{
  "decoder_block": "plain",
  "decoder_upsampling": "nearest_conv",
  "learning_rate": 0.0033,
  "beta2": 0.999,
  "weight_decay": 0.1
}
Rows from block 2 of the decoder, named by matrix and row number. Each number is 500 + 50 x the weight over the matrix's rms, rounded and kept within 0 to 999. All counts start at 0. Numbers have three digits each.
# conv: 3x3 conv (decoder.decb.0.0.conv.weight, 64x64x3x3), inputs 52-63, a 3x3 kernel for each
conv.2:475456454472461454459481499503539508536549479512483476476515525497492510508483513476503472497508511484524514467506544458479569489491558447485436465543481447523500556569542524558499467416448411450441510557501488563553443456534490480484535508501430516604403430554501517506516485516527403473569526513464527488508500465514545502
conv.3:480473509474462487505460472520506509560535440490496458531539524537519540559542513493476485452461505471520499414478462383415426421402443557339503468459381410609569497430386518561463517501566453411549585597496427559524445475485571523518508411515492724547340299472560432440450579669444236461507563439421362503659492436545677442
conv.4:532532509510514503497497482498448537473494589522567603540543547533571557533566565544491468473414382482439463499638604555655571480557488464441588536486648567554557493478583444530607449535443546583602484398533529512554602551393448435486469481471552562406540549483482481602513617495417661548656485490584450491615458534736437473
conv.5:465460476493467497524514519486514544487441521502490566542492504545501508561566532496512501483489506503471464462495479515513496436528468321510397336519431439489527496541522505417452608560541610585481582637532452450483583581519580565444502489558401382557512536539464547398528437494725531425492553450463548471522427340629498404
conv.6:509466495482460495512506494461534458531583469496441454510516500485483497485511502540558536539598543553579537469431477404394469414405481549616502517666401526589436456559447494553444491405460466453475521606477515602519468496588524589510563580507479477556399376531464476483520423519592323465551441515415565578398508538399500577
conv.7:541539530539565553504535508512478484476490494487499503514484501481502505509497481531562554515534540528500517479473500476527482453466482487483507530482534525495520515482513470484514458473539532525534518486496544492488499533519499476481488499501482500449532550483476511481452475444440491511467448486530502489508488518470465474
conv.8:486493459490461470453449472462423490484496517472489482522548548551542550553524541461439450427416436443427432502547469512540503494534515463408563433395540456513537452492544502571548484516446496482520457364531494489536528470498456477565508504581588540482512505496443465495435588475362561514504374478441442432443498405598623413
conv.9:475456486445442461485485477475555521554596519484519471529520515532564558552563546415450455431473436493502450535428453505416456572549539540579496501596409443563461507521380548568443401330437498484513529539495559641557442498527450502485545582457494495547434444491467417412559452610548314558637415514451490479506438554472556576
conv.10:540545534541557529554568547488478473516493461527484484465478478469472492473473477522542496545552518498506514481493580422467592435491578411396440401459479457551590515514545522516559431437574464475539475530508454536514462483514506498475459490469506618544479532519535519418531472532541389580486498574534514481516460473533531475
conv.11:484487499502481498496492516513517541484510545525528533482487501478505488531511533485487508492501514491488513517489457546468434554495458557593535524526543480432463458436457513513502677626547535568517466518539470459495498458442436461470447495527509409418548412420539461484520467430503582411455513475541551541460604564428520617
conv.12:507488515503512471512517485503478486489492484529513508475488495463467499484453478534512518519509507498493499507576544484555565449527535447515484486579565531549601470521546500488494486431431471496522462508523491506514494479528520500465473468485493451553503461548564587512547508481585531416486617511574552489625535388555519439
conv.13:550600560570591554527561543537487524524474511544533533534566550539552540538515491436480492431427464457423428544656636600688625580589536529394535533447619558560625533454503439311450459456498478504583470383485531475527486457411404405452511496560531540338552553375429388412490622564374666664419452489618462417603583565587520498
conv.14:586568563536508517480435468534523491449494473475486537527550555482465500469451447496462492468447441495510450461531582431499556502462537471511390471728469451567478478369366356511465572513469524547543518625488486555437512499597518576437476456357561519590490230591498569618454442697557430354544588533471452514520708475499579663
conv.15:569497494556483449548478460475447504499537483523456483548487412538454411510435438507516494464544532432565563503580596473405519503334381454544558519680418571566399452468409433663534594522624471482472432615537485503504513399478473642415469471454642534618501351563515706589489535642594459370433503725434347622512517481437451721
conv.16:523549518543560549539545516463456483465439469500489522472474466480496509525488517537545510530493482510492484509566551501583529502519449490445492490444539519512543472462511470452560415535567503486502477407427511427443576537488502511457493498504605569454627646488515543482503559479437544539426482487558547509520479475558477482
conv.17:481499508505481511497513519494496469531523491499461489477504496467489506479471492514530521523533510520515525456510548463499560485494543406481434461593484476599537511553540516509501432412467425444471516572532518580578489495545517502505499538492459550598416462536491481481498425506524392502589504489509504490529500454535544457
conv.18:493480514472518523513506523458477477459472473445453485452494463490514500466484498498505504560555526524549521536474458423397440434423459531543554492425435494614464464434554578590665449427469442494524451357482455544473493599521524533552514539520559675499534644547522550501487605435434413622576368546557513566456388527468418485
conv.19:446437419418387406458416421510508503497503527478510518456433478465462446466456474518516512534554501525553539461498513465472508429440469542578527495562490464468461506490494532530526508484481495480459531525473516558532507519515532497514506523495418481576447488595469533553443451449543433451565480463542555591466529512446472420
conv.20:482510486519488487480456460460447510419526543530590534464522505505538548478505483496474504446390405438457452474466459517431494487401509647437561368538406421660458558411483378543493496393452663551495453353358346544432554480472454495475431574350438595529529420534479497519414507500569386578733331483556323458559666461593538482
conv.21:437437428434413418432435424486471537458478508514490535519477475479477483497506511475478445483460467474459482562573519555586531511542537514567531485519445448454390510463434518552453561560487559543482522526461506483445554514490536494458495496468384394496413489536437507546416413442464488397515448421530575584500503523519435486
conv.22:514561529536542518528511502506472498510479524536551539457451461468495457462492484503506513482480492462456470513540524530523470494511452516492569505486547484455473450449514448462527537587537522483519496436467541483466519483469498481510491467519564520434547544475460457444511555520452594561471522478504512518475515563448466511
conv.23:497518485511495475484512484476497509512551484479492452508532507507525519465495475475491499478483516509501518563511531514478514541542558553549472523536464532538466439457399470544446497452478484476467452521486452494490465466473464487483438467423521467473459424476513488480595547558551489495502562571429561602513585609534620652
conv.24:470541526473508492457483462507474500493475479450497528481497511528572523532522505478497485472419455455412467497512490513592561421385401587591649594349579596470608499502546524459606473518501470511502484354469520476545425504429445502487557518505507550418513641402406371457454512466340575640547389503549455471391413565684611481
conv.25:494444453491470497536523502456500545454461531458439486459461503488484498453487501484523497476491499494487509556480456504475465522445484603521498438541480483567558517561497459463545581522460564464402523567451459420515504471475538550489450491493467515557581455504585511510556407643639498336409619458555502582407479423401599574
conv.26:494507513551554517538560530532469504520460507522519522511525501497501481505517510506535474527523512477466476422477494432502539482462487452420503468463583517558564575512538451429544461498560469530543477450533503482483539605510509569516489524541504546449608595459499514496529483409422575499410459508532466456467409457525437497
conv.27:464451457432424466465475469498511485516517484509457514475468499457441487465461477533531504523523518482529513486467517488479509457460469544582556526531511491488475522484494525502494517530497524505508566547509512528517486498522507478481517473499447467538424455505560544493483522512573515500602603550468535538423505506421455437
conv.28:456479508481451513465491523487469482504505449463465475517487483493514512497497525499490498491498495470484484490458443489465504500475475509529564495462452446538456528499510542536534486515591518528553522509504511528455511562571491521566498491507486541514467569508485520514461494449506414571620405565494483516491422431551477408
conv.29:494532541511569569499569558544528489526477474485481518477455466461455476457450473497526518502526514494514507570528531512531545523481503580538493586477524488477500469439465471412503421450487539498530566487491524512530483468434470444463471471483461515477521519459499482444571524519572523585585579543539537495466470542411496534
conv.30:495564545507502520477471457513449511483489465594571536514508485481441448457437490516604597496405473491450405483550560528390488435374433651312568379585433369648335673243577402529480708620565476593580444350479391663451509506465444411456437493438538640423464159516435420535400580325359517532619427441340325453565989566509499512
conv.31:542514491493519510533490525508542497541437446517435518579531542504443471466440443486524502493588543540543572510470585504480560506573472330510420518631539489609487430588536569274431532548747447516548515667531544528434434612570483669434518452420499448534376627460515550466522376490531419640450596563410499482583412577464537486
conv.32:524515528537538516550566544554575535551569550543503507536569534541569533540513521478501480495495491445490482407452489411471483470450443388494481521615579506610598518601576452506548471470514466463541505567540507540496446488542500503518505514502468469474413410436513502456441449516484404481492507567520444420504470431464507433
conv.33:483487483476479483487480486534546474544541508503457492532521511489500506519502520451492487492495470477466460514485537501533549495538529505518470498533473495528450539523526500470450471427464443441472502541489526531492460506502497498505491517493435535522394507525494520493493443586507398550548493597506520516519496513540544504
conv.34:462480520435478534491502497515479490539439474511455531543503547521542508540544514491503504506542504517524488510483495531551539395580445519474530451320578427430701514535573688417504459422685565434576581511511495455534397564567555588503548461622562608458437797459623602369578489488635227711559399631499610395583333513543580430
conv.35:586604593596616611565614583512493509541522501550523509463496473469511497479475478489543518491525492490501458525546524495511512515518489487443441540483471507507488454482498459445516493468524546522557538474502544511497479485494455445481497459501478508453471483463443466482575548525539507538474495507535503445553510502493501510
conv.36:488471481527534507548530500601529506519425472553529537517524453534478447513474452494505529527525526469484484495573574577657605540575487455337481409414554530564601606491552434400582529502530515473580513509469541464503527525506537456428482414391386518476488474482418521602432405529516608565450676529540578517605681374588561246
conv.37:552535531483445468488485507529533546489522440459422473550559564509449514491443489491470493509489540486552529444491515322255545417298518508567535360664127453622438460432355434556579605389642563684554508698432488578575489501490596888378411416393628559645442189604654642451529481658564242388462666619351368686534654360468647452
conv.38:447457462440414434449458451538513506498503507509498518481489522506452508534514503455472474483466484468475485535502466523526487494507482527603517518537458448471422452477433516531429539532450503504413557554447447478424506444495500458481498505501440428473453423495577565562552496554652510476572647533506569538437514505444509468
conv.39:506490514467477495479505504504527480523535534457485455504518501489520538507503534498528497509512549511517544535469521480422421551481498613562546575518539489423468491495491543528528509541469477499487510473493533539499531516510527490578555533573542540462522513425548500494459483453368464513467470484497471527443527624435498621
conv.40:487507512511515498526518529497482507496475488521516517522521532540557539490495529485495497466446446446441444465540507502527566484524495404398393410497523540553574464558578415376502527468491465514500405506542490454479527521480480506450488456498530440498530561503431498440558418544508546494425425576469418417608519357706622545
conv.41:494485501503561508494542490457452538444385504505552462486454492486535455526547563523453576506438601500441512410531401498484462540479531606455420571450545515565491677691597501125523579475437462610413481468583528480527367523441390746594624548437427432580584470615490428620498414441379849239457532418576425610292550389518316455
conv.42:556572520553520498526522504484520542528562512477494495520518513537547519526537513539523510499530498498489508528491425506469440617524541493558547486615444453497452470580452492625488456435433565515500495580529458526468476443529532542550507544530516477486489441524548542568495486532520412451508501502509469485456454481476494488
conv.43:509497527495531506521522499502519470533554493470512456443489465491507478476476500515524512535531509518530515547510567554461501579522581582510525524537499462445447477501531515601548500524527507504521499500527523526491479440463458470501465491511580522471532494462481504560522556473457478484462435531480423546434490543449479584
conv.44:449447442463452451491496494485501515503503478487448487527543540523516515539539533467470457523529518544514504523495498563594525535569500508569462518504521531418512457541436603508443612577507490493461520600526546480540491466514475484476528475569508416546520537458531551480448488499488526488400561603494542443536527525423473568
conv.45:515535518504467493520482514506500532505554491496503555490486477529486511546505508514477509513553528535600549495460492514307511528441484426505467467677432445670504443478504530528498629364599514549574473586573445608489514456443364626558450559553513501481365441462523607464510499470604220648697430679523515602639442477436409452
conv.46:528470505480429488531550566501574600573521456527480519481486491535462495502541487568497489537505491513483448511478510477342534458475526438550582286595426425442455473634469486406479590502620508446547533699436448480458446490580450776540447481574618563491468422517502461445501539603707264584398588589304554567447247524586750464
conv.47:500471507459434494448435508490473509497564472473486512498495534472475520505495520508531538535550539566555531510460489492399509489496505543566508546616419423504460493471517560576437597503532456462531481447445478556430459463505449474512480502534536539513469531585572601526408581490527370574605438530469572482518521516350475498
conv.48:440413427438402437417447429526533506515495493467482485498502494466472475469456468489492464477502500488508507469492519451469523464478530504508525468512531481522518497533528517491500483462466418412457480524516504509540500503564527522509549512492441515572446490596480537546460471492487446464535510479481548517500489462509525448
conv.49:482480500506538527488471456465566487465440480421515547471478509472509502466436506483439504490576491502491517636505648528435576643506457543438524609248566626634450532618467449165545488774584393400423448396490526435560436613461548471403499494533333362559545713289455303489642396532490443688446461408602468408592643714466776350
conv.50:559572550566587570570559554466495483492481492482499499472510454502504473488498489537519516518486490483471474434485526455428457443475443417448512512585613519581587458519555439485550451488527464497577459479544531522531509520535495558561537559543603572488534453455496422466527606545451547504447491490476423465531523490497527578
conv.51:487515472501517494459496476532507489490480513542526544479470500478489506507484510511519514491507479524476480474490506457479458455485443533498530579512552482464474493458510471397477568546536529548558523489474547504475543529504501494499490477493467498443518554503507530521467526512497543566508504514534518536488505540479421490
conv.52:513519519542548539536545504527492503490466466518519515504503517500522495525521513508529516494546532511516467485486517475511487513525501496498454522461467497440463583557534513509517522566568509537527549551536507459448509541489537543517503482497463470477504539472536544474493426426478463480414474548503496508466443509457467541
conv.53:545467465570478419566493432504503572417501568470443493538506492577459438516469492522530501557481475575503508485514450516491422476461539526550486345697264454655283541406476202588601450424412488534379444663317409574560613474507643569324472629312474447645608195562437382629411411624547561330435654429407437730289598343501517331
conv.54:526513526488529503507491499497506473500496501507473488518523500532526510494534505472460456483464477471473494514559548480572560513531576396453456410463504476560577496532476511551531454443476437477508423500508443487539504480498484475511519518491501537557491444540525553529533523570494506464442573563522527497609494444586531481
conv.55:463484488461446447484491466511513509529562520471466447499491511485510501516514524487476459507500520515522523550497530434415481519452533495552523529589458491485396464439466547606536485472477483494497502515490544586499502530541500575530514516495609586514420448536532547561567606560448417440491480567333460593418497605400428540
conv.56:516532538539584547505570526495479494523490478532508500488500460491501465449496447489543515509531494488476499498511503520517501508515503509397502541409530499455525599511582561452519542600580447462552454384527547461474477534486485494516483476524527531401590660464474548452460561429385576608445419554534510474421468530454444539
conv.57:524530552515527563482515536487457452506548452524515473473495487503524524475494499554567552493527539483523512441411458464370483451421481540521553525562512452588505449456511534548430442441522533475557461390493565581479492493531476506570528536503581586445383498588432466523419598501431377623583354501502546524568551506501443505
conv.58:520508501510514498513511521518464500489492508482507489524543521537543523523514486475466456443441433435449446437533556458518557467503502463408453441515553523586576575551515452519536435436529422502548446499517507552570527550510528540512498544534587582538614477543526502529501576593511581523465583522484427466547519449511528517
conv.59:441416464403391427418421422515495487497498502449480512513484491468429454483444487472501466469492462504502498552534529567516538546555523570576520576584434430464347463465456493493465548525476504505467545489413505543448504496500483463508507475464432526493426490567505558557459495559521444571633496474488584593499586581496528496
conv.60:502526518498478504523518512487481494527518477522522510474513507469494482465467496520499517497508498508547515520550495483493537455514544485497503388535477433610618480535554544604510515492490507460507446523510496625594453448554457471491477490486583552577386329572530532512542608560524415434599545500429508528610555432470478405