config = dict(
    train_examples=194171,
    bottleneck='kl',
    learning_rate=0.0033,
)
Rows from block 5 of the encoder of a small image VAE, named by matrix and row number. Rows with one number belong to one channel. Each number is 50 + 10 x the weight over its row's rms, rounded and kept within 0 to 99. All counts start at 0.
After each channel's rows are labels from the 100 images, of 14848, where the channel reaches its highest value: "strongest on" is what is common among them. Only what is clearly more common there than usual is listed. The data: microscope photos of single blood and bone marrow cells. In brackets: how many of the 100, against the usual share in percent.
# convs0: first 3x3 conv (encoder.blocks.5.convs.0.weight, 80x80x3x3, each kernel summed), inputs 0-79
# convs1: second 3x3 conv (encoder.blocks.5.convs.1.weight, 80x80x3x3, transposed, each kernel summed), outputs 0-79

convs0.22:63 50 37 50 59 54 56 48 22 46 37 41 63 31 53 50 49 52 58 51 46 75 56 57 51 48 44 54 44 53 34 57 31 60 32 46 43 49 31 45 42 61 51 49 51 47 63 47 42 58 65 49 45 51 27 44 49 62 52 61 52 57 46 46 48 51 26 52 71 55 52 37 55 59 66 48 39 61 46 55
convs1.22:40 43 58 44 39 30 37 59 63 34 58 57 52 55 53 52 49 27 45 57 46 40 50 53 57 71 63 52 51 53 55 46 51 55 49 52 36 52 51 74 50 56 46 52 34 38 37 48 52 50 22 48 37 57 69 55 59 45 68 53 48 64 61 41 57 57 35 34 51 50 42 57 50 33 42 40 52 54 59 53
strongest on: cell type: segmented neutrophil (49 vs 20); smear: peripheral blood (43 vs 16.2)

convs0.66:52 53 52 43 51 50 60 53 42 45 43 33 54 24 49 48 28 50 60 55 43 62 54 63 56 54 49 41 53 38 39 35 40 68 47 57 47 52 38 44 26 47 46 52 57 52 51 37 55 46 64 56 64 60 44 43 45 49 49 41 37 64 43 52 48 69 35 49 47 52 60 68 55 58 72 40 37 59 31 62
convs1.66:32 49 58 59 39 52 54 58 50 62 48 46 53 51 51 60 51 77 55 57 46 55 59 55 51 66 47 63 56 44 51 43 65 65 51 53 49 50 58 64 44 75 30 61 53 47 72 52 56 43 57 42 38 46 51 45 53 54 54 52 56 44 58 55 40 63 44 52 67 54 65 38 62 25 44 42 50 45 74 43
strongest on: smear: peripheral blood (35 vs 16.2)

convs0.32:52 38 58 46 47 44 40 60 62 28 45 41 57 52 67 35 34 39 37 42 51 57 45 18 43 45 56 39 37 40 52 37 55 54 64 38 42 44 56 44 34 57 54 61 63 50 22 52 42 45 54 47 37 35 48 42 45 50 49 37 54 45 54 44 62 46 47 33 51 45 58 43 48 55 49 57 59 40 37 52
convs1.32:44 35 49 67 35 52 58 54 44 59 50 46 40 41 38 38 51 42 39 50 54 70 61 58 61 51 51 79 37 60 42 64 46 61 56 52 43 52 42 56 50 41 67 49 54 44 71 29 49 55 47 43 55 54 40 33 45 60 37 52 57 52 57 50 42 40 54 55 44 52 39 51 68 50 56 66 46 25 52 43
strongest on: smear: peripheral blood (60 vs 16.2)

convs0.17:56 33 60 53 32 50 35 34 17 51 56 57 55 42 52 53 42 58 47 41 56 52 43 58 57 22 59 46 47 47 59 51 64 61 43 44 56 51 35 44 43 48 49 33 45 56 51 48 58 45 59 53 57 47 41 53 18 48 28 52 53 45 36 57 46 47 43 56 57 61 56 48 50 64 42 43 47 39 58 42
convs1.17:34 48 49 49 72 51 40 64 57 35 68 48 54 57 54 65 49 34 59 47 42 32 50 38 49 50 51 40 52 50 41 44 49 50 54 47 51 56 51 46 45 51 44 46 50 53 56 65 59 47 17 41 45 50 52 38 65 59 53 26 31 41 46 49 49 54 55 42 41 41 43 40 57 19 60 61 46 48 57 51
strongest on: smear: peripheral blood (94 vs 16.2)

convs0.72:53 36 33 64 43 44 59 39 57 25 51 53 25 39 59 51 63 54 48 55 37 50 47 55 41 63 37 33 47 50 38 55 46 57 53 40 44 41 50 40 50 49 41 54 30 24 45 45 40 47 54 64 53 50 55 54 64 62 39 38 49 48 48 40 53 51 50 61 42 58 31 53 39 65 52 43 43 34 48 38
convs1.72:59 55 49 58 61 57 60 45 45 55 68 48 63 50 54 73 54 32 59 39 56 24 38 47 37 53 49 47 43 37 48 61 51 64 57 60 48 37 47 66 51 45 77 59 33 62 42 48 57 47 35 48 44 53 38 41 36 47 56 56 72 42 44 54 52 44 47 55 59 57 57 52 54 45 31 51 50 46 40 37
strongest on: smear: peripheral blood (82 vs 16.2)

convs0.41:55 54 42 54 60 46 58 45 55 46 50 39 51 55 41 48 48 23 43 63 64 55 52 54 42 57 59 64 47 55 58 51 43 59 49 43 48 49 48 63 56 44 28 39 54 35 46 36 39 67 53 45 65 48 59 36 49 59 70 38 50 67 30 48 59 43 58 47 40 40 40 67 51 68 58 59 43 59 28 54
convs1.41:36 56 50 50 39 55 43 65 46 39 34 41 55 43 57 36 52 59 47 38 57 67 54 47 58 45 42 17 47 55 43 48 60 47 39 38 54 50 41 30 59 53 45 55 54 73 54 66 31 55 47 47 63 37 52 52 55 43 43 50 45 26 53 56 58 52 51 58 62 45 59 63 62 31 42 47 51 50 61 53
strongest on: cell type: lymphocyte (37 vs 15.2)

convs0.44:55 42 71 48 49 56 73 37 69 23 46 46 65 55 53 46 54 62 45 58 50 56 40 39 46 61 42 37 51 57 50 52 43 50 54 40 54 72 57 34 49 53 37 53 40 46 48 32 52 51 30 50 48 53 31 46 52 61 58 45 59 53 72 65 48 42 51 52 59 50 52 56 58 56 37 67 62 56 58 57
convs1.44:51 50 49 60 63 60 51 59 56 76 40 48 47 49 57 51 51 43 38 58 58 54 59 51 49 71 60 78 51 54 44 52 50 56 52 55 50 36 49 79 45 54 36 45 37 55 29 41 58 60 63 49 48 54 33 49 31 69 48 60 68 52 37 53 44 46 53 51 60 55 57 38 45 49 44 62 40 50 42 43
strongest on: smear: peripheral blood (71 vs 16.2)

convs0.68:50 54 53 63 56 20 46 30 43 34 19 56 48 50 59 52 48 67 50 51 48 57 44 46 48 54 50 52 49 47 75 56 69 72 52 53 40 42 40 47 46 52 42 33 52 50 36 53 48 53 63 58 59 43 59 50 32 59 44 55 55 46 48 42 51 41 37 49 48 41 49 60 48 64 32 57 54 61 49 62
convs1.68:48 44 50 52 64 49 37 50 61 65 64 45 61 53 39 50 52 22 56 45 63 44 45 38 56 36 50 71 55 46 40 41 53 49 68 54 49 46 50 54 47 58 46 42 53 49 55 43 42 53 31 46 49 58 56 33 67 62 41 29 52 40 26 46 34 56 49 50 62 50 58 32 59 45 54 50 54 39 29 59
strongest on: smear: peripheral blood (94 vs 16.2)

convs0.29:50 50 41 45 51 41 61 25 36 52 36 35 46 52 43 56 39 51 35 43 52 38 49 48 53 43 49 47 53 45 50 36 34 27 45 51 38 34 32 60 40 51 57 37 51 48 52 56 58 62 38 34 54 46 48 51 27 62 62 53 45 28 53 46 52 38 54 53 53 52 53 42 55 31 44 46 60 58 62 29
convs1.29:64 52 46 53 39 59 74 39 49 64 49 35 46 48 49 62 48 69 38 51 43 54 52 51 40 62 38 72 38 44 34 56 78 65 50 60 58 44 56 60 54 44 25 52 47 52 44 56 35 47 56 52 42 44 45 46 64 44 66 57 55 60 48 57 39 40 50 53 56 60 51 41 52 35 52 53 43 50 33 42
strongest on: smear: peripheral blood (41 vs 16.2)

convs0.30:50 53 40 53 33 51 58 60 34 35 61 50 57 42 53 43 40 54 49 51 26 62 59 50 61 46 53 50 51 46 44 54 44 75 54 67 49 53 34 37 42 52 58 31 44 53 51 50 55 55 57 66 56 61 25 63 46 47 38 47 45 60 48 58 51 73 33 50 44 45 54 47 58 49 65 51 53 31 53 33
convs1.30:46 46 48 58 69 44 37 58 59 68 60 60 39 57 50 46 57 51 48 53 47 45 57 58 44 60 52 52 54 53 44 56 47 44 61 55 47 41 53 90 52 53 50 57 51 35 23 44 48 48 33 43 38 53 44 44 45 58 37 41 49 21 56 53 34 51 50 31 55 53 51 41 45 50 52 38 39 61 37 44
strongest on: smear: peripheral blood (99 vs 16.2); cell type: eosinophil (27 vs 4.2)

convs0.45:42 42 54 30 54 53 49 34 52 37 57 47 58 49 56 62 53 57 50 31 62 55 50 41 17 59 47 40 50 49 51 62 30 41 34 49 53 52 54 55 48 64 51 43 66 56 47 54 58 55 43 53 40 29 60 50 53 47 52 40 46 51 54 50 61 54 55 40 47 56 40 50 20 63 45 59 68 54 45 66
convs1.45:72 54 67 57 45 60 37 56 53 54 35 57 51 36 47 58 53 48 46 73 49 51 60 36 56 57 53 57 53 61 54 59 62 47 49 57 57 53 52 48 44 45 45 47 49 56 53 45 39 41 52 44 38 51 38 72 44 58 32 48 66 32 36 56 36 35 50 52 49 43 42 63 65 41 35 61 28 43 32 40
strongest on: smear: peripheral blood (71 vs 16.2); cell type: myeloblast (34 vs 1.9)

convs0.71:53 51 64 54 70 51 58 41 41 60 36 57 50 44 47 46 53 46 50 64 44 37 46 48 42 55 53 32 50 61 48 54 48 67 33 44 60 60 36 45 50 44 47 51 62 45 34 50 40 42 17 58 62 49 55 35 44 43 21 36 50 59 55 43 41 59 55 62 51 55 35 48 48 61 47 61 61 38 53 62
convs1.71:54 55 64 67 41 52 61 51 45 62 58 48 55 43 44 65 52 58 45 60 53 80 56 46 40 56 56 71 32 36 50 54 40 60 54 65 49 35 62 57 44 50 43 52 34 51 50 38 55 57 64 51 49 44 55 70 53 50 73 58 58 51 41 54 49 47 54 51 70 45 54 46 40 43 46 56 32 41 32 37
strongest on: smear: peripheral blood (51 vs 16.2); cell type: myeloblast (26 vs 1.9)

convs0.34:63 40 39 58 41 43 46 27 52 53 48 48 55 44 67 41 44 55 46 61 50 52 53 41 39 55 56 47 46 40 42 35 40 65 48 45 41 41 64 42 36 42 29 53 21 40 39 48 30 53 44 49 53 51 53 55 55 59 30 34 43 53 39 53 50 49 40 25 48 49 42 54 47 49 57 47 71 55 44 60
convs1.34:39 56 50 65 66 51 53 58 50 61 69 52 47 49 49 49 53 37 41 58 56 49 62 46 36 67 60 67 36 41 50 63 44 63 64 60 55 44 46 70 48 45 73 55 40 42 50 45 61 48 42 56 60 53 52 50 34 28 55 48 69 43 47 45 66 39 58 63 43 58 50 51 52 34 63 57 51 49 65 35
strongest on: smear: peripheral blood (43 vs 16.2)

convs0.70:61 50 65 68 64 47 48 35 63 28 38 52 17 63 42 60 41 49 42 59 41 39 41 42 60 52 60 49 47 57 62 42 48 60 56 50 61 65 54 45 43 42 35 27 41 55 39 59 39 54 47 49 51 52 67 40 51 52 55 53 37 59 53 55 49 37 58 58 38 44 51 52 52 55 43 47 38 48 36 63
convs1.70:47 58 40 49 22 56 41 33 48 46 52 33 57 59 54 57 51 53 51 60 62 58 45 47 44 39 33 53 45 48 46 50 53 60 63 63 49 45 45 56 50 45 71 53 38 36 59 43 41 55 52 49 45 51 29 40 37 66 42 58 53 43 36 45 60 59 48 45 63 47 71 44 64 31 34 44 41 61 57 32
strongest on: smear: peripheral blood (35 vs 16.2)

convs0.55:59 50 53 50 63 51 52 50 37 52 47 25 58 40 64 55 30 51 48 53 57 56 36 36 51 45 47 36 43 37 48 57 36 58 44 46 57 55 19 40 23 49 44 46 56 55 53 38 50 40 63 49 50 51 36 39 44 58 57 39 50 49 71 45 61 47 50 54 36 49 62 48 50 70 61 53 57 42 37 59
convs1.55:43 49 49 46 44 45 39 52 61 65 48 46 46 50 44 57 60 51 51 54 56 44 42 31 57 64 47 68 51 46 50 43 65 43 46 41 37 51 57 65 47 58 44 46 40 31 45 32 57 49 50 54 61 50 47 57 39 77 58 55 68 63 25 53 40 47 55 48 55 41 57 28 54 38 32 44 41 36 54 30
strongest on: smear: peripheral blood (96 vs 16.2); cell type: myeloblast (28 vs 1.9)

convs0.7:52 41 50 46 44 25 43 36 39 51 49 50 40 47 55 50 49 50 51 68 53 47 26 52 55 46 53 37 47 44 61 32 46 64 55 42 31 40 41 46 46 59 37 67 53 45 17 50 39 51 50 45 52 61 54 53 52 53 49 45 27 41 31 42 49 46 49 65 51 40 60 44 53 61 61 43 64 32 54 52
convs1.7:58 46 51 53 74 52 43 47 42 54 69 47 59 44 51 63 46 41 59 34 40 69 37 39 32 31 48 63 54 39 59 50 26 45 59 49 47 55 57 48 45 49 43 50 40 48 71 38 53 57 29 46 47 52 56 31 56 50 65 41 40 49 45 58 37 51 53 47 62 54 53 49 53 41 64 59 66 55 41 37
strongest on: cell type: segmented neutrophil (62 vs 20); smear: peripheral blood (39 vs 16.2)

convs0.76:49 48 49 56 56 48 54 27 31 52 31 45 50 37 46 56 41 60 51 56 51 64 56 44 41 52 52 49 46 32 49 40 55 44 39 51 43 37 28 38 30 63 42 57 36 49 39 34 38 47 59 45 38 46 44 45 36 39 48 54 66 36 55 50 33 37 51 50 61 42 57 25 49 36 50 46 56 46 35 48
convs1.76:55 43 50 51 33 62 45 55 65 50 61 38 74 52 53 53 47 31 50 59 48 63 34 36 45 61 43 73 38 33 51 59 51 61 70 53 39 49 51 71 55 51 56 44 30 46 40 38 53 40 47 60 60 55 57 61 51 48 68 47 50 60 60 55 36 59 49 50 32 43 47 37 57 61 53 54 48 45 45 39
strongest on: smear: peripheral blood (53 vs 16.2)

convs0.43:66 46 68 57 49 52 45 54 24 47 34 44 44 56 46 39 50 48 52 58 22 49 47 47 63 55 43 34 52 54 61 47 27 53 47 42 63 52 36 60 39 47 36 40 70 50 26 48 37 48 51 56 33 43 48 38 32 44 35 45 63 55 47 42 53 42 38 58 44 43 54 57 58 47 52 54 46 50 45 54
convs1.43:50 37 59 59 54 42 59 39 54 43 51 39 63 46 54 53 52 34 47 43 51 38 48 22 29 41 39 74 39 43 51 42 28 42 55 41 41 42 53 62 47 68 48 61 54 53 45 35 56 60 33 48 51 47 51 64 48 65 56 59 60 55 33 53 52 52 51 45 68 37 57 38 48 45 50 55 57 58 37 38
strongest on: smear: peripheral blood (100 vs 16.2)

convs0.57:26 53 45 27 23 59 67 52 49 58 46 44 45 47 30 54 39 54 59 35 48 48 37 49 53 43 41 56 52 50 49 60 57 52 39 51 41 50 55 60 51 57 58 54 45 38 70 40 49 43 60 41 44 53 25 58 44 52 44 49 41 64 32 53 52 40 38 48 56 30 61 55 52 57 38 43 68 54 55 49
convs1.57:52 51 45 47 61 45 47 49 50 46 38 56 47 52 38 49 40 37 59 29 37 65 61 68 55 60 69 59 40 54 48 44 42 38 65 53 58 50 46 58 47 62 62 52 61 51 46 83 49 42 29 44 77 44 55 63 44 49 54 56 48 39 67 46 56 53 48 53 44 49 35 52 51 46 57 48 64 53 62 40
strongest on: smear: peripheral blood (62 vs 16.2)

convs0.38:48 32 51 44 49 54 45 43 52 33 45 43 40 59 50 69 40 37 51 48 38 52 45 48 14 57 49 36 42 57 58 64 52 43 45 34 54 51 54 40 50 47 58 60 49 48 39 57 65 69 47 45 45 29 57 59 41 60 59 52 64 39 53 50 51 49 56 50 43 49 49 53 18 49 41 67 53 56 51 42
convs1.38:52 49 48 55 38 54 57 37 42 63 51 42 65 46 51 53 52 35 49 60 38 50 51 49 49 49 40 84 48 49 51 65 62 60 58 56 51 50 56 52 50 70 30 36 54 62 46 47 44 56 51 48 34 44 30 40 45 60 66 66 41 49 45 57 47 36 49 48 62 45 43 38 79 44 48 62 39 46 44 42
strongest on: smear: peripheral blood (74 vs 16.2)

convs0.52:51 52 46 52 35 60 55 50 61 58 58 27 35 37 61 55 33 43 45 44 44 73 31 55 58 44 45 38 49 49 60 58 42 46 51 32 42 46 50 42 37 64 52 53 53 54 71 41 58 61 50 59 46 44 27 64 59 60 57 47 56 62 51 50 57 55 50 51 42 76 55 64 61 54 47 62 45 43 45 35
convs1.52:44 54 50 43 52 39 39 68 65 23 42 47 57 44 35 42 56 42 39 51 60 39 55 57 50 66 50 55 43 58 56 54 69 48 38 60 41 47 43 41 56 54 55 50 29 55 57 55 55 38 44 55 53 44 65 86 51 54 48 58 50 62 46 59 56 60 42 39 57 49 38 68 58 38 43 47 55 54 63 41
strongest on: cell type: segmented neutrophil (46 vs 20); smear: peripheral blood (44 vs 16.2)